A small audio-text matching model, trained from scratch.
Training: muon at rate 0.011, 2800 steps.
Rows from block 2 of the fusion encoder of a small audio-text matching model, named by matrix and row number. Rows with one number belong to one neuron. Each number is 500 + 25 x the weight over its row's rms, rounded and kept within 0 to 999. All counts start at 0. Numbers have three digits each. After the name is the row's rms in percent of the matrix's.
After each neuron's rows are labels from the 100 texts, of 14976, where the neuron reaches its highest value: "fires on" is the input token at the peak. Only what is clearly more common there than usual is listed. The data: single notes of musical instruments (NSynth).
# fc1: MLP up (fusion_encoder.blocks.2.mlp.fc1.weight, 512x256), inputs 64-127
# fc2: MLP down (fusion_encoder.blocks.2.mlp.fc2.weight, 256x512, transposed), outputs 64-127

fc1.185 086:527483540510525466511517504487519493521527476494508542539477503493465472516525480512497516556509529446479514441456511496537490509490507513518522455490469536548512538518507475511453503488463452
fc2.185 102:417490460511485522522467503495448511484449477479518500482528528516521520527480510491462502484524501506494538546497489483500530527498492468494444507532507483409478461501494545500514531504540507
fires on: "brass"

fc1.166 050:481475487491486505499501540519503549519435504489552502517500489490460514487451514465505492459476546540495514516508491477433522508500452492458499481557516491531478523489521486526518507480494486
fc2.166 054:513496465516490487501477490490451434490530507485449501489504533500535488504551491528516506510532496463498484494507508507593503489517506493514491499476497491417522472535485527495501498498477500
fires on: "f"; "f3"

fc1.402 034:519459489495489490479487542486490499509480520515503512497508518518480515490516507523488490507484500455478503535476467466513491506517521548535505486538497499493459532543499537490525532521509544
fc2.402 038:484502509520501518539484427495505480513504499504460501501493480494547486478461503512490496483511498551522505486512505526454508467502475447501484501458510493517568457469500493498503457502498466
fires on: "d5"

fc1.286 074:510478488539507510517467494510469541488533510515522527527486532504509520519492520516505485508490501489514501456480483458437483521476498511518513479604478498471466529477483520485526476546522526
fc2.286 090:453497506501510492530527477494516505509476503494455491485514479496514468475488496483496507484489502490501511535503524529554504509502474471499492522415510493491589458531506483497492510499517499
fires on: "5"; "reed"

fc1.211 106:508514522498489531517545492519478422459527501533526506486464504509481523514496481501471454571491476503535471477464493501506493535504538480518548475501471487502546526488512491484490469481493495
fc2.211 121:526496438497534475533481497497508577504494509458482506524513510506537483513490494493501505487481499503493511512502490503502509506506453518498454514510508517483432489528513473492503500501523486
fires on: "5"

fc1.239 066:491474450499476490489507527460527498506527498471494505494521511485490488478546502479505510497490492501503518429487463506486526474515508506510459513497498530496531498498503521523502498463510522
fc2.239 078:515506574501539499503472444513461556521496497500492505483482516497520521496442487520496490502515499483513493537502505499522477498491494507498547500542499484536445470515506504510501488499512497
fires on: "7"; "flute"; "c"

fc1.340 048:512500491475515490496527482507468529498538500488493530487489454503516522517511498486505515510498505506479521469490500521515480540474549492449509496559514483481489549526510493487487494483469487
fc2.340 062:493507509501493508486468518497527482501472501496484494538502587493505482470489499477505500500538500477513457510499491505515533490525463522504511501437506508539476441484498518496501510498512509
fires on: "b3"

fc1.46 114:484499535448493489466484539484462493566519460493488504528521486504497474512533463509489472504452494515518477435470528491509511536501490516464533472478484487486480514502496492486492510463493483
fc2.46 157:580511417523494527511532466501498504495479510494492505522505490492496514477467478457487509498514500547483509514504509490473500440501508531497453531503494495481508522516486501513497529501465505
fires on: "d"; "b0"

fc1.408 127:497487521479474443486497511489472535481537483506476475508500460465489492508535485534473510499533517543474481567532492525549492483504535519523472478519467553464426454494486473509546475465478450
fc2.408 142:486522576494487556480514532505557503497462513515467495525496538502457493469480514463513507497508499503503505514497490504501529520517450538505542493401491494535533576464511500504498542501501503
fires on: "reed"

fc1.19 108:476464486507516490501518495490472488506500504490504512487493494460497519506473469478486501505497477520497495522500516518545507505465501532499522463519515506485478475498473501477510460487508456
fc2.19 150:488513505491478512502480496514527540499461505538454495505498556508488461487549521496504497496507500494500501494492485492471509474543498476502497509484503507535520564479519499486497539501483516
fires on: "c"

fc1.244 082:464514442512469468500515526478490498524551506520505512499517473501511493512526525490538513459506510490479492418531470529512494477511438482516472511519470512514475503474520516501502488470517499
fc2.244 100:510494570489511526467495483509487513494474498489492493498496493492485527475442489521500496498520500479507514544503536491515478533512522539498536472505501493493490480518498516494493498508475516
fires on: "d7"

fc1.200 054:496480515516501520506494520491495458518505509495491493491502573460511477485508480490475506501521449515514483535496498475493494463485543523501515499477487498440485462463459521488497516489519507
fc2.200 062:495499494493520487460491485506476575503470486508487509509496464511497517506480517506499507491470502491490523470499503513488498512515442462497477517530505498572504556525524487502503506498484496
fires on: "c"

fc1.364 246:471521523525473524507492492493493563508509504515459485491486486489498521476428486512497492464493499484536490478517502482499515495519494493477489507475508499512512469520511516491513504510499491
fc2.364 223:469482463494493489527510507491538417479521497504507506499491472493505466518514497510511501512478500520479514505498493509516516513490548472495527483513491515430517546502496479502500498499503519
fires on: "#"; "<end>"

fc1.470 032:557476486518464506470490544461493436516513491512499548521512507465494532487524498497497543491492506499499490456486491501505509453513458523497493511508486505477497513505484524513505503545499510
fc2.470 039:430502513491527489537496443511506571506487516498494497485488477508504493499450479508494511493500498492505506523508512501496516546501541492497517497509497466564484466509510463489498502496494511
fires on: "brass"

fc1.412 032:489498512523498493518514518487530472472460509516482502510482530517504516472512491507502511501516513470489479542481499497489484465481472539531448487496488495497477506547511519512482494492474503
fc2.412 038:523493513511486487483490500491467508519526494485524502467500470512487502521492495517505495498526501513484516486505514502504528510513533473492541508508496513507484513484493515509502505502514502
fires on: "d4"; "c5"; "c"

fc1.99 151:503495511481501496471480502497504475545476482473523524480502474505507516515508508483520490535481521452504515607485533491524532485518470470505510514461521476532504515470508506528451500515497532
fc2.99 158:514502448532493532532577480505479524489537522483492500556507530510493447510526473537500490496513500549497478435498482463463476504491516521496486494547492507494456504547488515479509501502493479
fires on: "d4"

fc1.421 039:497520522516514499510519535484478495504520516539458498475500528502484503526476505533483493529475484446493502531483456490483469525497537479521517475471479538475517560531468492495500491501502525
fc2.421 046:526499463505502523493522486499556494494498497440521498550503439501520500452531488479509495481496500552510513481503516505521514464491452523499476526483505492508494443488508528502508485500486471
fires on: "5"

fc1.291 046:466512503469490508495519520541557472504513517522525471506477495529478484477481498488517503488536520505511493519484505502502487509494478511493483476565499495553520478514533498471520498491480510
fc2.291 051:535493503518510487522484463500407521502472486480503508485508484499545499536541486500490500490480499515488473491501514504510503486493526482499507528439501493455482562514492460491500472501510503
fires on: "string"

fc1.433 243:498536490499524510484499518498553445486508480497453537495472514477504514498479471480504536538529502503512482488464505528536520533498496474509495506519471566501501457459509496469480500490480515
fc2.433 186:485503526499492534520476519504430516498481501522526502508501449504514489546443529498489501522495502462511501537495482480474519511505536510494536490509490488488468534483489502512502501499526491
fires on: "string"; "#"

fc1.307 238:496480534492516510508490517506510508507491513520480487486488538544511436499479503534470512499483499512483489449473490507527498535507548502497526493557504570481529456440501452502490498464506489
fc2.307 189:548503456514493518493524470501485471496583521501469497544497507491489501497474487505497512512497499476518508523501518512388510478519456536505513471499507499551504520530490483486498474501462512
fires on: "d"

fc1.135 122:484479461533505488496473499490481525503552497502463497481515494492512522511503523518534491556464476464560518478491495501515529483476504487507558447494456525472553504471493506472517481464527453
fc2.135 133:560493497490506509498507502500530509504442505477495501519495490505512457478496494470511503480508501554471513551501501506488501488505480512495457535496504494525510483532491519521496465507478498
fires on: "5"

fc1.251 034:499468508493496507479487524530519539508525518481485510489497482512478479499492501503522482455489512490502492450502483513489512517514596504482512496510538501524479535433498483533507503480509479
fc2.251 042:497509497510478480543501469492409473509471502523504499480505540495532496516502490507504514510503501515499481530507501484507485460482410485506493503511486481466551467561497512488497513500494525
fires on: "c3"; "b2"; "f"; "f4"

fc1.496 125:529492498481485529469485478522507455446534511542573520516493474499502479520484505512478488533496526486501493448496486518496516502498548525497530439488515460514523548458495490497495494463514485
fc2.496 130:491495455510500492501471522497479520498439528429430492484481511497523502484496478472516521486501501542505459526509503495506541523493497504503494497507506531496495454536493499490499482501505526
fires on: "b3"; "a3"

fc1.267 094:490465485529486512479498492475528471476567535498499524524496498501487484487510507528491499494511503480505503464518481544454495451540484491509484495483487496477484494466512518493553517490517443
fc2.267 103:492516546482511491515504514501428506521473500526489498463512500504491530523433486507501513521486500501497511504497512480518492533482503525498528494565488497526509496552491498503497486504515517
fires on: "<end>"

fc1.5 029:543509501539504473525510505459518526470496516507437522484485522497506511498488506488507518498486482474490478475500480501532503485523453524525469511506508490488518521521504530540460504480490464
fc2.5 030:453479509493482510477522512492518426511534480482524499468501484500477527519511496553514479500522498500510523521503495499465504506494555471490500473505497503495484468458492546512497483496511517
fires on: "vocal"; "flute"

fc1.215 043:452516509500515500498499527498487515488568531508508484527500548514496496460467509487491508524528485481490498480480485473511498491458566544498457481506523505500510472490498507490517479486494479
fc2.215 049:538491536517477491512483439494516516520435477494489491454497463506509515525534498514500494486475504515506500511502515508473493478512454430494533540492499496492495540501500500508502526505521521
fires on: "c"

fc1.194 028:514514514528513506507498490500469571494585498503487510476495497558512523524489499535514486535537502506508475495486479479477466550511546467497507495561486534500455533470487492454542493485511523
fc2.194 032:488498483499524532498485493505532454488457512480478490566498493491486466468515503456486503482440496480500527503502525515534509447492466524494478513433505490481554492535498495514498477496484462
fires on: "reed"

fc1.398 107:518491516505497519476467505498498489472469508541494503513498521512517499505437505511481506535504507513473515519485497494523471506523540522497501469488441497492492487442509539516496514498480531
fc2.398 119:472499471509468479555528508488476509515501513473475508469520510515497495499544506526506496506501499496506488511499482508475539479504440511500526507488501505479494502542488487496503512503517476
fires on: "50"; "organ"

fc1.436 199:494493532520492531494487506485513530517513503484474491513496511496491525486519484501509485486534475486508498457493503466492454520478485510490503496537474559494506443489487518467485505517509507
fc2.436 172:505497472498521483544504511515536542484532489505505496512509497504502475520466520475517500523459500495493524522501490480542471478507478455503477518499508459568482543511528480503500526495491503
fires on: "#"

fc1.271 049:486503500483480500534507470473456491483492491488483502499513475484522503476526501507492529537477499468477523568492476523508481493526497490527522507472486502464531524545516532522448480492495529
fc2.271 055:515500468509541502428476558502553492487535502490523501511504534502468500502469500516527490505530500540501472464505505478484505496499492517503488481515505508554415463475506481501504521503492504
fires on: "b4"

fc1.305 147:549510509469499537497504540501507433472511506515523548532476542507521472497536486503499503539490490489481544461518497537513513518492468531505529487574498506474474479460506489502484484511507471
fc2.305 173:504497468522496501522517463504473594508476503472469499475502496503510501480515502503481491482493501509509481516496506480558487497535490473495497523418499482462477498540508480498494553501476508
fires on: "c"

fc1.141 059:453497512503488483476502496500526500526520505529521492512487461509489461489523509475502513547488509525444517541477509523493477490516541516513549492527482481479480493511514525517472526478470558
fc2.141 068:525510485490470520525499538504416487490480511497494505500525521501482529501468486537500505492495496476516501470506520491475511460500423514502461506465503519545510503521503473483502499506529484
fires on: "b4"

fc1.123 047:505493513514519491501528491531474511483572510519522519478494472509519514533535492502492483522508482474477491504492500486525481510513531493494505508500508481476483521500483478491514504542499520
fc2.123 059:488510493490511506517480504495553492501453487489513488520524530510479481461476508453525497497466499507505516503493513513479509488466473521502489502484508511540532478492517521506502463498527475
fires on: "reed"; "bass"; "organ"; "vocal"

fc1.97 081:521464488494464490475466490519514510525557483474483541497503468498532509496536494463519496483490476516489482453499503492526535474557536504529503514516527477511488461452486534509521502531507528
fc2.97 101:454509539496517541550514482507446550496469520534503484481503535511467474494458497528477502503474497467516525514501508504463476501482458504498512481521506495501550497533513463491499483500511490
fires on: "brass"

fc1.378 074:530483498524501497477475522487524460505493534503457475517493529515494525510477503527534492511511479451521489520545515490562492487530469486515494469499461511543514500517516526476509516514470506
fc2.378 079:485500510497493500518500503490454500514500467514504515487492470505533505492516504503473502493497502549487513480495502505430498485486559513485489533498494499459492469496478462523502498501517497
fires on: "#"

fc1.160 144:494475497470500471505495502487504487480468469505487545502503470530476500508482494485497505606481534490530507473483487535479516523485453512485537463458491463475484511474499499495497509535480515
fc2.160 146:509491476494489511486503526496449512504556492497512503490510502493512498495478485479529499489479502535497503533499517520530515472479560537494516477494491484484461538508508514522496499502519499
fires on: "5"

fc1.303 052:477512527484511508520535539503491468488477512495486490503482505517493493466475510500476509508492520504477485575496474496539488478494496496484460504542512507477526547546523484512533502502494516
fc2.303 060:501493479503488481496468436500493518505514491486511498504500493501533516516503488512526509473523497505514475449506524512448529494486511486504531503425508516556447448499488502491495482494516505
fires on: "d4"

fc1.415 076:521513518511497510486510518527473484509519493492527532515510451462487479495495514451505517494472514548490542498484489492503505480481482520490537540452533450483492505446502521522527499514525520
fc2.415 098:445500486482478494502490460501519510493487515498491493489491555511505506516521497558501512506506500457518469503506496511462510536522510455504492450526499513499507487548505489488494515499482506
fires on: "vocal"; "d4"

fc1.174 063:442502492501480514505497518494495451530513489502524472516503490502512530487475528491536492525508521518516493512480490494456480494466457483481485493529476509557550534550517524506504483462467494
fc2.174 072:569488488491541477458516530504461546477477517481450511525502504491493500509505502520497493492503498491490495488499490528573538494517490518504511495465499515422462438494487483507496504501514480
fires on: "d4"

fc1.354 099:496472493486511550489524508496473525518506517473502516490514504475514530500518498472521504516457479501489474514509500509543478500493578521488558499469503466509495554473475452491531489493507491
fc2.354 109:500506498492507494481502492511510487472483492514517497508495555507494485488466514485499497499526499528507521496496491479438488500528432482499485493513511513488486436539516527493504532499468499
fires on: "c3"

fc1.248 051:539519507486494519480504527510515531539511480518470506501506484502486497465496505467464524489520532522453505536506499488451491537537507505476496517542464493465477502520500475462526540529522535
fc2.248 062:463495501510508525529499445512475471483495538494532498529492480494518504524493487527480509481471501502523489484498519506529499451482489500507494490462505484571488504484504490486499477497460481
fires on: "a"; "b5"

fc1.485 295:538484488485491513495523520527487542483479527508495494538490504509504517511528501492497509512514504485499523535508516505491482477515545544502502474521490448548498501534486564489498491419493493
fc2.485 199:470512524499501500510486533497502434492507477521490500487511446477501486511445509495524502545490503446509500436503525521519528469468477446498481525527499514465503523416502447510500492500502489
fires on: "c3"; "3"; "25"; "c"

fc1.55 100:502512523537516478479497536544494468492506479507488511517497509519483508489488487453480523540502470470505525456499506480497501507462476538491501468507500511506522497508493479553499480500489456
fc2.55 113:472486465518480469490528523495499551478480497512487506500515507502476508497497490559512510490468502502498494537492521508567507465514531487508458511417496506496465504477498503519491562494509532
fires on: "c3"; "d3"

fc1.395 057:501481531499526508505521536537441481505550506481540525525496452501499505487514484493489489498512529480478483513502506479556496493501523494452499514491526455490494538509497472504512532531503505
fc2.395 069:480518459500483497514457438493554525492448501503489488488513541513508483488480509476533512500474499504509488503503495518450513479472495480504495496503505532533517454499505530510495470494530499
fires on: "vocal"; "bass"

fc1.153 092:556492491451516476485475522472507468504466514512497517515502490529503490498489509475510491514504520484436502424486476492470521488497494518525525479534506530509529508464503528518484532495508502
fc2.153 112:470505502523487502551501488510425571487509504497460499490516546492522491502501502527491499498498495477527480549502521502546491483512508522507525495464503486474481454520510494500502520496485496
fires on: "a"

fc1.47 083:498489486482492546506510455526479455478508509494468494491504531448504452483523498481498536444469476465496530583484493508403492509494518531515515494487476502475492496535472485503461483481496504
fc2.47 079:499500492514527475460509555487534509525506471501546500508515492518511533499479506510497477506525502526493483454500489482562489519505469482501467500508504505513532494469522524501507502508514494
fires on: "c3"; "c5"; "c"

fc1.183 061:525481531545494511502553473526477513467562521514514500478494492524506516533533504515514494514527524516480491455492483475498497522459508486477510480503508509521447552501490511483508465495497504
fc2.183 070:497519458481514497476476531488528485518454486476500494531505519496492498456480501450515511487495500476508502531504525523527517496517482524497485514477496498503541454537501505515497517501507479
fires on: "reed"; "g"

fc1.410 139:530541503515527511501520496522491559484488534502473488498519514532494502485498530506499521507488500484482549558500469470445495491484463541494477500506526498486493517508494494484487487506516476
fc2.410 128:469486482507480478482517501495533403501514486495527500531476494494491489497517481505483501480512501517517482465498544518506497470514560438497498509481496505552501495494500500504499514503470511
fires on: "d3"

fc1.481 225:527536514497481549513513486489512590530512494495463463479502506533496487479466482492485538502474446475536512504508486513496502475462462522515509447490529486480474493519485463510471504560496491
fc2.481 194:502473529505490464480481532498487410501479488492553499475499478495471496505513510481497499530517502518469491524495520470552519497528526463501487541465499494491460521454517540490508543498499511
fires on: "c"

fc1.159 034:481497499521516505480495537503491501526476549514537487504510550489490492483476529515506512508495478493519507504512481452529492484498505538499483485475499504508496510457482509480496518540495493
fc2.159 042:502491517496474479541519432492504503510487466511472505461499467503535505512523510491499495486490501523492506509497504525426500495492506437503502517515503480501548512510507526505500497500520496
fires on: "d5"; "f6"; "c"

fc1.461 154:475494490531471501526491506461516558536516503484452503502509462509484463495465481484478486535498470465522518513497490496472494485520517498498471486484457429508522541483506503490519498497494510
fc2.461 146:541493537496541517494497481510491470496468498491533504491521521489487524522505483498504495497514500527494504506501506498469489527473484464497491494490501516426453495545503485501505483502525510
fires on: "7"; "c8"; "b5"

fc1.64 154:545518498520510530482560543486566514513476520466473558541476503496528504473496482510498526488500536522515514533503471548499497508499480512488479526470497514517524506547511500533496512476477493
fc2.64 192:432495530492465452517439501505424527497538518511553489510499507498482502542487496532466502495498500500508471479503536481500485515480503492499540466495497500489423517521474471487498515503510500
fires on: "string"

fc1.189 065:511455501482535540506501542538481491533482499483491496505531509468488529474467490473493503452481481511509535484505446493457503490497512497491484517522535481441504528510496513533496500498513522
fc2.189 075:467517484508489482513485461495488523497504506497492503498487505494525474496507507512501493508522500497506486507502520513577497471496413466505513508501509496536515427493504510490499522502493497
fires on: "d3"; "c3"

fc1.69 047:476525523508500496476461517485509484521483520541476478503483557487516496494470519533526508520520494504512489497505504489550478498502497500522487469535441532481487492488484531448516501511472526
fc2.69 056:538489499502494512534565482494476546520510471486506514482507443503507509508536492485465498478461502494497529492496514498425499509505512512489501526474500483513520532506504466511507516509525492
fires on: "#"; "g5"; "5"; "g4"

fc1.63 074:532486522507494494465474514495522451490536490501522548526479496504492487504468522508501513503498501473524503468492496526530531459516496501521512477461495506522504469429515515523511536531484466
fc2.63 086:462494494495481490544521492490440536512465495498470491457499526514508512490513491539495512512474502504487503527503491483462484524484535496491498503561483500454527520543482499506493485495520509
fires on: "<end>"

fc1.325 040:569490496509471512476501562478510436494556522508526515507502498508476501498513503510490501495491500412481508551508496491517487478554468525514496502529492488538560550514507509490515517531492515
fc2.325 049:438496512503526508539477404505504547503470497482478499482497474508534512475475484526495496486474498568513481496500500511470505500461559485493485509466506498519449455486492495494505464499516489
fires on: "brass"

fc1.130 054:453493482470541487442505472518515515512479491519501541508491459476496496496459521468505525481483478527480514446496477518479526483509533506512455491495503492518493495462535497485518510528459507
fc2.130 062:536511533500462506558524525501486482503532506505499494472507520508499487510546487522499498526511495471512492520502493508513465506492446534506564494477498501459523495499491500487509480503532491
fires on: "50"; "#"

fc1.263 031:484461495498504487499508508505486460545492497501479510499494519505484524489493514450507503464477498483445509569471485487419504522476471507528514484527494494515473463530493519547474524491499541
fc2.263 037:515512473509498531510523526501528512482510511493528498527513468492499459488499499523473486503488491542526514469513517503599480449514485511510489517461512488458530541453517498480505472504502468
fires on: "b4"; "a"

fc1.269 028:510495489531490538514489513533498516488487502505505506499531540489492508492517506478494517460480492498490503528504489471453510510450500544496522482517530496499422467456464488529531505500525464
fc2.269 029:467492491504509455503533491485500464508512498513517504501493480499491464493476503504490496497492496513494520478497517504514495507530508431502478518483497485476603544539520521495505505496475504
fires on: "c"; "c3"

fc1.60 094:496490484503528478486507513450462558482496470504499502489487453516496543499505535518542529568498542528499529483477465472506521534484504492502526494562488511503516493521513501458540477496530479
fc2.60 120:534513520499493528495487461520504441497508513493456497555479558481519467459505494484507501489518501469505461521496510523480521482550528552509533506446507523479453487492491490482500505494470520
fires on: "d5"; "d"

fc1.221 072:522487500511472507505487515513477486474537498514516506506497503496542496544533511517465497507478487497509486539540557477486486466517480471490542492531469497508509519519482498501543530524512499
fc2.221 083:451495480483526486467526507500480550490467498486480506512515520504458506445451494498508528480476502524498503488497490521492513524472531532499468490479507508559474476523507482503490480495503498
fires on: "reed"

fc1.210 079:499487489490485515485508513476517510486471495518518501484501478496499534489517459548471498500523519541536467537515533505519477528486513525495485515540485523533453516534504470462538495516515503
fc2.210 087:469493528503513509504451469494522475508525496519440501543486493495527466514468517457486492495496501480501498507495474519455528538520533494493546457464497497491528480478502502506499509503483503
fires on: "brass"

fc1.308 098:497504473498477500507512476487500465526609507492584527501510491495506532535503501511505510515525502478508513502472497514451489506527462499509484497499484480529463500493523512529508518506505522
fc2.308 109:499502505503517528493492545499478567474422511497438498520504542497476483451479510511465498514473499477486498522506515492570513523515550505493506514526495509414520510500492491502499506496499493
fires on: "reed"

fc1.87 027:473471529522518501488500484504498537481547487523487506522474482565524539500479505510514496532510522488499472362454491486518499523458582486484479466539498496537493503507512492507484473502481512
fc2.87 032:556513494504470497531509517490505485512467510488502487479504519491505465507514489456518502500524495478494508561510505506526527492532418528495536517481498509433513493503489516493502519498519500
fires on: "b3"

fc1.58 116:492526513531508495494523504500518533503486508531550511529490494493500486468493505507457489504507486508481516507490473501458502503459435522485481502507501423453507501528507535480462490492462490
fc2.58 115:524497490501509495509468482503522465506523511444485497464492506498477526495517493519549493501510497485516491512502524487537511500516509485501520515490514524536475488450499537494501498504528499
fires on: "c3"

fc1.96 033:419487531482499502498497491509489542469406482513499472490482536506537497485488524541525506512474524521494493541490486489495498492452482455498486483486506520478519521499509540470505482541511501
fc2.96 037:562491446513509464505538508491495450514557490486487506494494461500490490548508484475512500489548499489500510468507502502460513529511479507499509481501504497499504485532493475495501511501475503
fires on: "d5"

fc1.227 039:542508512526474510509507507492483530464542502521503509509496474517494506519503507495494494542484498466479492565493498470499458508476500507501537470613490494477511525510490494485528485502513504
fc2.227 045:441479488502537502484498483504506458504474509470490496524503525496482500468507503516500500469497499553503508469500517501480547495513505482502437529386517503535477491502504488486501499499485494
fires on: "d5"

fc1.357 144:558476479528519479508546515495509562490501478447481537499490508498501488504461471532486495551479508496519469421472518501510507508487528521506470468453504444503487507511511485511499510491543476
fc2.357 159:399504527486475508497489520494496423504533527512514497486500484497500444518513521500506502492524501488499565542505475501511515480504459483506495506526502491486555502497483535507496495495504491
fires on: "b3"

fc1.500 066:460520507480517468502514468510510478520469471507526529497483515484526500472470490505505533530496518545497508496454529522448527485473491491496491524443496513468498469485518490513480508521484513
fc2.500 082:521497489494462521504533566498480520500509517490466500515511493513460495537533500507479501505517498456513507496510467486531494541525491524491530490566493514506477533517495486496504501503513498
fires on: "f"; "b3"

fc1.228 097:475537508474473519524525471523536473440419518507531475474473497511478492503519488491484460537507498515524492543528508508523477490502486462472500465548507533512548480440509464473500486464503493
fc2.228 110:533493492505515461525505499507454556532591492474494503511508521494521506522494480466516510487519500520490484501494491486482524549486520540500518496452502494474394541576501490488507484502512519
fires on: "string"

fc1.51 049:475489497506483521518507520522493540508504517467506492490510498482485483492483496506484503511492501575528500470516476486511497478512546507478494507546507479467541506522507479472548516452530492
fc2.51 065:478499504499531498464459465503436497500500497488477497499489533494535534509481519501520507484510497438498492510502517496501518494492449482513486493499510503524494471510504509499499489501466532
fires on: "d3"; "f3"

fc1.193 048:450483523481518519497496546514515484512451518495507465506499563497503484453488518511474510499513509561511475522489498484501515463447477473489455493495495532474553507526517519464530489514495521
fc2.193 056:555505502513526490509503437499465533496510482486486509497476436498532518527508480480518499486503498460509519490504515522516493517503503504505530516473509480523446520501501491495500508497501481
fires on: "f"; "#"

fc1.208 073:494494537490483569496548537476552468517465509492463514514461513499494506486489487492489467498490501490518518469477475526508504461462486476521501503534451468488558528545514515500463493465474517
fc2.208 093:458498460506504438504480491503411554513491489488520504464517505496515508520496507536510498493486503532501479525505529473533477512498497507497483503454513498477399460500494493485491557507521482
fires on: "string"

fc1.505 193:490505495519474522498518530476480472486493477490498472490478484456481492491479497473490532538454492482513505477544527524549518505463522505491492505519496527504509499455484474528479514523481488
fc2.505 165:535511481484519512490502462496533546498492520519470505542507524508508493491508510481499508482537500501493487563495487513482537470521517502502500485489501495511431477500510484488508517495501515
fires on: "reed"

fc1.28 078:517495480478494486486511515480509463500556504508531501506526497476489488497509500493465538539497474487462540501457463527496501486495445512495472493454486496484574495477490500486521490513486539
fc2.28 099:508523528503542519490518479514530547506467491474505502528485497506500516460493484492505488498503501530516482503498529492502482532515531524500506529539503498557417508514513492497504522509502492
fires on: "7"

fc1.489 082:538493489524489505463495472511524523507530516515502502515491426492500460508502507448504508493470494482481524522498506477441485507526490560497547472471489463537499502531496500514490507526482508
fc2.489 086:470505482501501499516496552506464469482457516490512502499518568506485508484504511546519500513518499522505482496499485513536519494501477455502473502529508514468510520467509519488500491501512495
fires on: "7"; "c7"; "c6"

fc1.216 052:462485499484494553497500524510490408496503522475532478503509548468458479454460496476495500477525507515536498485480488499480540460493454484479500490497513522555545473450511495477541502490513509
fc2.216 058:573509506501515465482470481504500582497492481512475507482489439513552518545510497519495506508489501512480498488498505498552470548497537523500526512505498480444458537554494468501499492497482497
fires on: "#"